config = dict(
    dataset='short read English sentences (LibriTTS-R)',
    gain_aug_db=10,
    vocab_size=32,
    encoder_arch='ecapa_tdnn',
    encoder_norm='batchnorm',
    text_encoder_norm_position='pre',
    text_encoder_qk_norm=True,
    residual_init='none',
    optimizer='muon',
    orthogonalizer='newton_schulz_5',
    epochs=7.4,
    lr_schedule='cosine',
)
Rows from block 4 of the audio encoder of a small contrastive audio-text model, named by matrix and row number. Each number is 500 + 25 x the weight over its row's rms, rounded and kept within 0 to 999. All counts start at 0. Numbers have three digits each.
Before each channel's rows are labels from the 100 clips, of 14976, where the channel reaches its highest value: "strongest on" is what is common among them; "loudest" is the band of the loudest frequency at the time of the peak. Only what is clearly more common there than usual is listed. The data: short read English sentences (LibriTTS-R). In brackets: how many of the 100.
# c30: last pointwise conv (encoder.blocks.4.c3.0.weight, 384x384x1), inputs 275-329

strongest on: the word "you" (45)
loudest: 250 to 500 Hz (28)
c30.60:523501503534474491514491495483486524535463478477440499505523527500490525541519532499526506493529457458508513471562468510522499485467504500522491472530506540552527554

strongest on: the word "is" (45); the word "it" (34)
loudest: 4000 to 8000 Hz (33)
c30.163:464497496506525462492494510463509433531515518493465504480462510509519537533500487501524464525475503547469488510472490502531520521475543574502487499491494500514494511

strongest on: the word "is" (28)
loudest: 4000 to 8000 Hz (64)
c30.335:517509511467514476525475484542516485486528546462536512498467490484484506495533497510472475498480528474512501482490455460518461525480518491498481498503510532506523508

strongest on: the word "was" (59); the word "there" (29)
loudest: 4000 to 8000 Hz (26)
c30.221:524508485490509506505488472507503525497461512493540504486497504482489499513492523507503482517513494501497547510510470528509492536421490492532471428540522477488511490

strongest on: the word "was" (67)
loudest: 4000 to 8000 Hz (31)
c30.246:514501469492468505509476518494488478465495504528457515529515469435475539497531465480513520491497480554514532443517527449515536510551520515507551501561534483470452490

strongest on: the word "i" (67)
loudest: 1000 to 2000 Hz (31); 500 to 1000 Hz (27)
c30.164:487486480501504525517493485530520494518452538486494467480471493474525452448513472494494529532516508452524533476454540458467492491535523482515541521545509494479491455

strongest on: the word "i" (38)
loudest: 4000 to 8000 Hz (33)
c30.292:523518528494503511473496458500532527541519497534476439515493495487489527480490503470520494494496533519535496496472505496478491510497536469443473538495498503496455511

strongest on: the word "she" (50)
loudest: 2000 to 4000 Hz (66)
c30.225:507490502472460517496545513508484507535438509483498494494480536550500491493489499467471583478521478556463535490538505465507496500488506486510478509492542491514476500

strongest on: the word "she" (37)
loudest: 4000 to 8000 Hz (25)
c30.110:476515525469474476489494476494484533545504546552500504471476507505469494561520491496535499515562520551497501508482492469426472487540456546526463531536472458466485509

strongest on: the word "she" (78)
loudest: 2000 to 4000 Hz (60)
c30.380:507460512497490519522484504516506491514498497517537520491501511535489498504510499516456524459501463502513495495506504516477515498506518516503503528555506532500517482

strongest on: the word "was" (59)
loudest: 250 to 500 Hz (51)
c30.26:488501513479501483509509492518530476493491492475530514493468519490508505498495504514509497500495464490516503479500565489513501532493482509539478512525504511467532442

strongest on: the word "she" (69)
loudest: 2000 to 4000 Hz (62)
c30.333:510492544488524509510516519552524485562493488473480483487502485530465477510489561514447547529528502472511546506498503483499495533521485510484491513496464484451513548

strongest on: the word "was" (82); the word "it" (30)
loudest: 250 to 500 Hz (47)
c30.276:517453467508514474463466526509507473502466508497466498508509475496491471493496494480536525504517531522508487499509511504464510477477488541543494500493521514521495528

strongest on: the word "she" (33)
loudest: 2000 to 4000 Hz (38)
c30.351:519464506518520533505500515492477462492485524473517535503529536493482515490507478479491495473465454506504466521518518508476470502492510427498529488492472463463512483

strongest on: the word "you" (46); the word "i" (39)
loudest: 250 to 500 Hz (38)
c30.128:488547502506486479482497469469495525485539480535505471462522505520460506510502496536509499516510492521477496496491480506519431510498500480473512482483499504527510501

strongest on: the word "i" (53)
loudest: 500 to 1000 Hz (37)
c30.191:513491477554496500440521451480531497460497483514457497490463489493489460511466487547506495482460474483518533504493519504515529458493488500487506474486482459508562498

strongest on: the word "i" (55)
loudest: 500 to 1000 Hz (31)
c30.54:485483515500486447500525518472530480489547487469492531522509511499491534537430516498494483504502527533514497480455516495500502484523497451496496503492476471506551492

strongest on: the word "is" (25)
loudest: 4000 to 8000 Hz (51)
c30.8:510487473521511496485505491518447525481489480496495489513482538513540489499551471509501463492494502481497569466541521522495466522507495500517498492496496512505481522

strongest on: the word "she" (54); the word "he" (35)
loudest: 2000 to 4000 Hz (26)
c30.0:501500489535463503513469484449500521529553470513451509512485514496477447466469549487482470485522522542527567528476541524504431435490515529500462511469522491479485464

strongest on: the word "was" (72); the word "it" (35)
loudest: 250 to 500 Hz (65)
c30.184:527515492498472476512501506527487461470459505515478498513475466488512481490511482491495488509480510505495501506505475526512479475471529522489499504540481529522499499

strongest on: the word "was" (48); the word "he" (41); the word "she" (30)
loudest: 250 to 500 Hz (33)
c30.319:533531528497494516512492525519497521459509518493475501495498495540509498509505475524436476487515496499479509572481499509482511499501510488432522485526506486495492496