config.toml
model = "contrastive audio-text model"
dataset = "short read English sentences (LibriTTS-R)"
train_examples = 26041
gain_aug_db = 10
n_mels = 80
hop_length = 160
input = "log_mel"
spec_augment = false
win_length = 512
tokenizer = "char"
vocab_size = 32
loss = "softmax"
embed_dim = 256
encoder_arch = "ecapa_tdnn"
encoder_norm = "batchnorm"
encoder_activation = "leaky_relu"
encoder_depths = [10]
encoder_kernel_size = 5
encoder_stem = "single"
encoder_widths = [384]
text_encoder_causal = true
text_encoder_width = 320
text_encoder_layers = 6
text_encoder_norm = "rmsnorm"
text_encoder_norm_position = "pre"
text_encoder_activation = "swiglu"
text_encoder_mlp_ratio = 2.67
text_encoder_head_dim = 64
text_encoder_fused_qkv = true
text_encoder_bias = "all"
text_encoder_qk_norm = true
text_encoder_parallel_block = false
text_encoder_inner_norm = false
text_encoder_positions = "learned"
init = "lecun_normal"
residual_init = "none"
optimizer = "muon"
muon_scale = "match_rms_adamw"
lr = 0.0016
momentum = 0.95
nesterov = true
orthogonalizer = "newton_schulz_5"
adamw_lr_other_params = 0.0018
adaptive_grad_clip = 0.05
steps = 1500
batch_size = 128
epochs = 7.4
lr_schedule = "cosine"
final_lr_fraction = 0.05
warmup_steps = 40
weight_decay = 0.4
adamw_weight_decay_other_params = 0.05
Rows from block 4 of the audio encoder of a small contrastive audio-text model, named by matrix and row number. Each number is 500 + 25 x the weight over its row's rms, rounded and kept within 0 to 999. All counts start at 0. Numbers have three digits each.
After each channel's rows are labels from the 100 clips, of 14976, where the channel reaches its highest value: "loudest" is the band of the loudest frequency at the time of the peak; "responds to" is what is common among them. Only what is clearly more common there than usual is listed. The data: short read English sentences (LibriTTS-R). In brackets: how many of the 100.
# c30: last pointwise conv (encoder.blocks.4.c3.0.weight, 384x384x1), inputs 165-219

c30.319:485468533500464438468466507465570501502504502464516539534483463506479459499474460491486487497504477501489513513475498522496537531501522470459519558521522501486512503
loudest: 250 to 500 Hz (33)
responds to: the word "was" (48); the word "he" (41); the word "she" (30)

c30.55:502456441501513504450537530487485537467445495463523459486504520501480481462528518496480460524496494475495474506516525489518511475503469476495531462445532521458501490
loudest: 250 to 500 Hz (39)
responds to: the word "you" (33)

c30.26:504530503478494504491492522468514475510497510504506508514501461532483468516488501526523482469509528504476518560504512521484525506526514535450530488492479484542474467
loudest: 250 to 500 Hz (51)
responds to: the word "was" (59)

c30.252:475526507472461506506498505486514471512492479493494525484475509533473534531486513523515441469470483525504491517492499456526528487516518532490475493478538510497477479
loudest: 250 to 500 Hz (25)
responds to: the word "it" (44); the word "was" (43)

c30.348:463487489513496519487486494495470546490478548527515512496462492519532476454446466502478483506509549535515501499488509492529533497529445508538489479516493526534472477
loudest: 250 to 500 Hz (39)
responds to: the word "it" (65); the word "is" (31)

c30.276:503471538487529487523518553542485513491435464525492528492481499489477505534517464491504506506513494507487470461470458510513495501472496475513485542499504511496490508
loudest: 250 to 500 Hz (47)
responds to: the word "was" (82); the word "it" (30)

c30.255:504478569508471492459524490531506477455505471517447522489567469502528475515486523487538484465471512492484504569553524494513464538529506508496502507481499525484503440
loudest: 500 to 1000 Hz (31)
responds to: the word "what" (33)

c30.378:469516518522497514497488496495572461540428517474476528466481479459527536475509519501458500492478509527504477537534512490539508505510519504476528499459509491525475525
loudest: 250 to 500 Hz (51)
responds to: the word "was" (50)

c30.320:445517533500490492473495503492552491519511462465518456536500497494491466467512490478521471510457544543457514484498535509504468480492490492459541511523513461485504487
loudest: 250 to 500 Hz (69)
responds to: the word "was" (88); the word "it" (40)

c30.43:445501478481514505503493513519547482506466492521507512514506505461480547520473523465498536503519508503487482484529467555472537499479478536494468489515530497501509495
loudest: 250 to 500 Hz (30)
responds to: the word "was" (25)

c30.235:541549480484524496492540494498481517519516524525500517505507513522476502504468511466480506505523485525503488508546483509454497501531456481478520521519483485520511511
loudest: 250 to 500 Hz (43)
responds to: the word "was" (43)

c30.193:443485529490467521425525516518529530483484485476492514484531486508476523532490502485487502466474514507496480510523520467525527508452520488501479455492482508543484513
loudest: 250 to 500 Hz (25)
responds to: the word "what" (53)

c30.11:518460528435496547543486527502526510507486500468509540499513539482536447477520513499496461507516494501587521511512488500539540482476491506514518473496490494485527474
loudest: 250 to 500 Hz (31)
responds to: the word "was" (65); the word "it" (42)

c30.246:486518508527481501519494461525491470524538498481495494486492519523510513484510511431497513532514474510550561546479511504484518520510441506512464485510526517513509451
loudest: 4000 to 8000 Hz (31)
responds to: the word "was" (67)

c30.311:501530480492538498461492484481515521470526463493526482512512527492485496530449508505514525534475483528496523477487497525459509490544573495516516482546456514535525454
loudest: 250 to 500 Hz (48)
responds to: the word "was" (53)

c30.291:499439503465486503532492491504468483506491515456492491496478496484541484487494478503464479510527532504483504512512490475564535469501497519514534514536492511496534492
loudest: 2000 to 4000 Hz (85)
responds to: the word "she" (86)

c30.149:492483537491484529479478503490495525531479486501529448480505462492504479511539529526488566489520483462518524501535509490478488495509485481521501469524509501486489517
loudest: 4000 to 8000 Hz (35)
responds to: the word "was" (38)

c30.91:488499510499525478489511507501464487446520503489500501542471495478519486504529468488508485505577478463534507526501504534490512488516524479556472503455492479512525498
loudest: 250 to 500 Hz (30)
responds to: the word "it" (41); the word "is" (34)

c30.367:449476474562477510492478507491513503505488488522546523508491491548444513472534514508488487528543503515518512518471487515520487478464465510482499500467504474507528512
loudest: 4000 to 8000 Hz (45)
responds to: the word "is" (32)

c30.304:534481468549488528497496478467526489488485522497505514512488458510522501527465519495529511518479531508537501503526518514501498486515496555564546532499508478515509525
loudest: 4000 to 8000 Hz (67)
responds to: the word "said" (39)

c30.127:489490472487544476490501510490498481476504528506545556507499486479477508474447538501464506527514523455522533513510506494495535531526515535565484471528499513461469489
loudest: 4000 to 8000 Hz (33)
responds to: the word "he" (30)

c30.254:513496475521517516553481475442507474472459504489550491494488489504482501481507511567481506477502471526537484527483528489485476554470516520538418501532510447531469483
loudest: 2000 to 4000 Hz (33)
responds to: the word "she" (25)

c30.297:542500480552487482487521523496452494529524472472524498451506472503522503497489507527490479494487491481500514485510535474503535491499521526493527490482454516487520507
loudest: 4000 to 8000 Hz (77)
responds to: the word "said" (29); the word "he" (28)

c30.110:499521476497497498491574492566500521503498501453491465502522547513500529486549499519514498511527482468502464509515549476475514505515499515526480500525534494517510506
loudest: 4000 to 8000 Hz (25)
responds to: the word "she" (37)

c30.128:522502504497486473482498551523478517495522463542489468503503505511486477491487468527523557566493477500476541512481521509515477508446490533488512517533508499466530495
loudest: 250 to 500 Hz (38)
responds to: the word "you" (46); the word "i" (39)

c30.111:508485479496492507461529518499485465513495511513520529554488509492432577549496518518475484493465506500524501511537517520467502509498501523517496520511536483538470510
loudest: 250 to 500 Hz (58)
responds to: the word "the" (52)

c30.163:551554512469500496498516488486509547537456497503531477511522470550504474493525449529474458505496508503462499466451483471480482478514514536521499503502510500519488556
loudest: 4000 to 8000 Hz (33)
responds to: the word "is" (45); the word "it" (34)

c30.184:443501529497482533531541497474491511540462500475521518399504495497518528510553512486498478485496488486480441480524515549530495498467503519505480514522517470504526503
loudest: 250 to 500 Hz (65)
responds to: the word "was" (72); the word "it" (35)

c30.59:519503477505487489486486500561467511533541516479496489473520470478565504463491482529461556498501507516489451470467505493515494498499475466449478448549471509493508499
loudest: 4000 to 8000 Hz (35)
responds to: the word "was" (66)

c30.89:488462552530539542475555496506518505518508551531507484559464519501479482529507500478525509478523517503525518489504479495530524484505477507464510512456496499504531456
loudest: 250 to 500 Hz (25)
responds to: the word "he" (31)

c30.231:510506482491473464532501505505489503475454490493471508471480487486485510460491499467542532529502508507504543496514484500501523493534549516509487523493531487454466501
loudest: 250 to 500 Hz (31)
responds to: the word "me" (30)

c30.151:489497540521464528469473517476562511508529488525508488511481469547530489497518536471517514512525544491508485488524517490498534508523459505489534508535526540516519506
loudest: 2000 to 4000 Hz (67)
responds to: the word "she" (69)

c30.140:490525517482549515522500459518498505480519535506474470493501471521552486525499509565472527492518486488497496442503493489520473511489500510516516483530515522521435508
loudest: 4000 to 8000 Hz (45)
responds to: the word "is" (33)

c30.147:515499491507521516495424503503519453505445488466491537547472475488533449519491467506494507512464494455465498486542489490506490485495471473529494482492469472507479540
loudest: 250 to 500 Hz (67)
responds to: the word "was" (96); the word "it" (43)

c30.82:504488521478518492491531483511442488446487462494478458476553490468519442505510511546527478504532480485489516494489507461501499476522540497535505521483490502547501520
loudest: 250 to 500 Hz (32)
responds to: the word "what" (52)

c30.248:551471479525528496523517470521522478508478496468454482492504542488512527491505504498449527506509519517533482509485469532504460496492545526535494518484502521474526494
loudest: 4000 to 8000 Hz (36); 2000 to 4000 Hz (27)
responds to: the word "was" (26)

c30.119:521490495504505480537506486473526471479468516513495499539454501478504530475542473465486505487502530469507511464523513473499509535513459523516505438500531491512521465
loudest: 4000 to 8000 Hz (33)
responds to: the word "was" (38)

c30.90:504477496497565492520552525481477537520501497479515499504435471512443505537509462484506523519506488493524458472502482533477494514502516545507492485494508486492470502
loudest: 250 to 500 Hz (60)
responds to: the word "was" (90); the word "it" (51)

c30.239:510474458532468454483474547476482493511496494483495510491481514502501478509473510471501557447521484545466515518479487496566489461453491525519523473502503512509503529
loudest: 250 to 500 Hz (43)
responds to: the word "was" (27)

c30.189:489449488458486508482503508482510470486489492491526504540523481469484479531514491539493522481465497501493482546455496507509492450519550520490501497517508501465481480
loudest: 250 to 500 Hz (55)
responds to: the word "was" (61)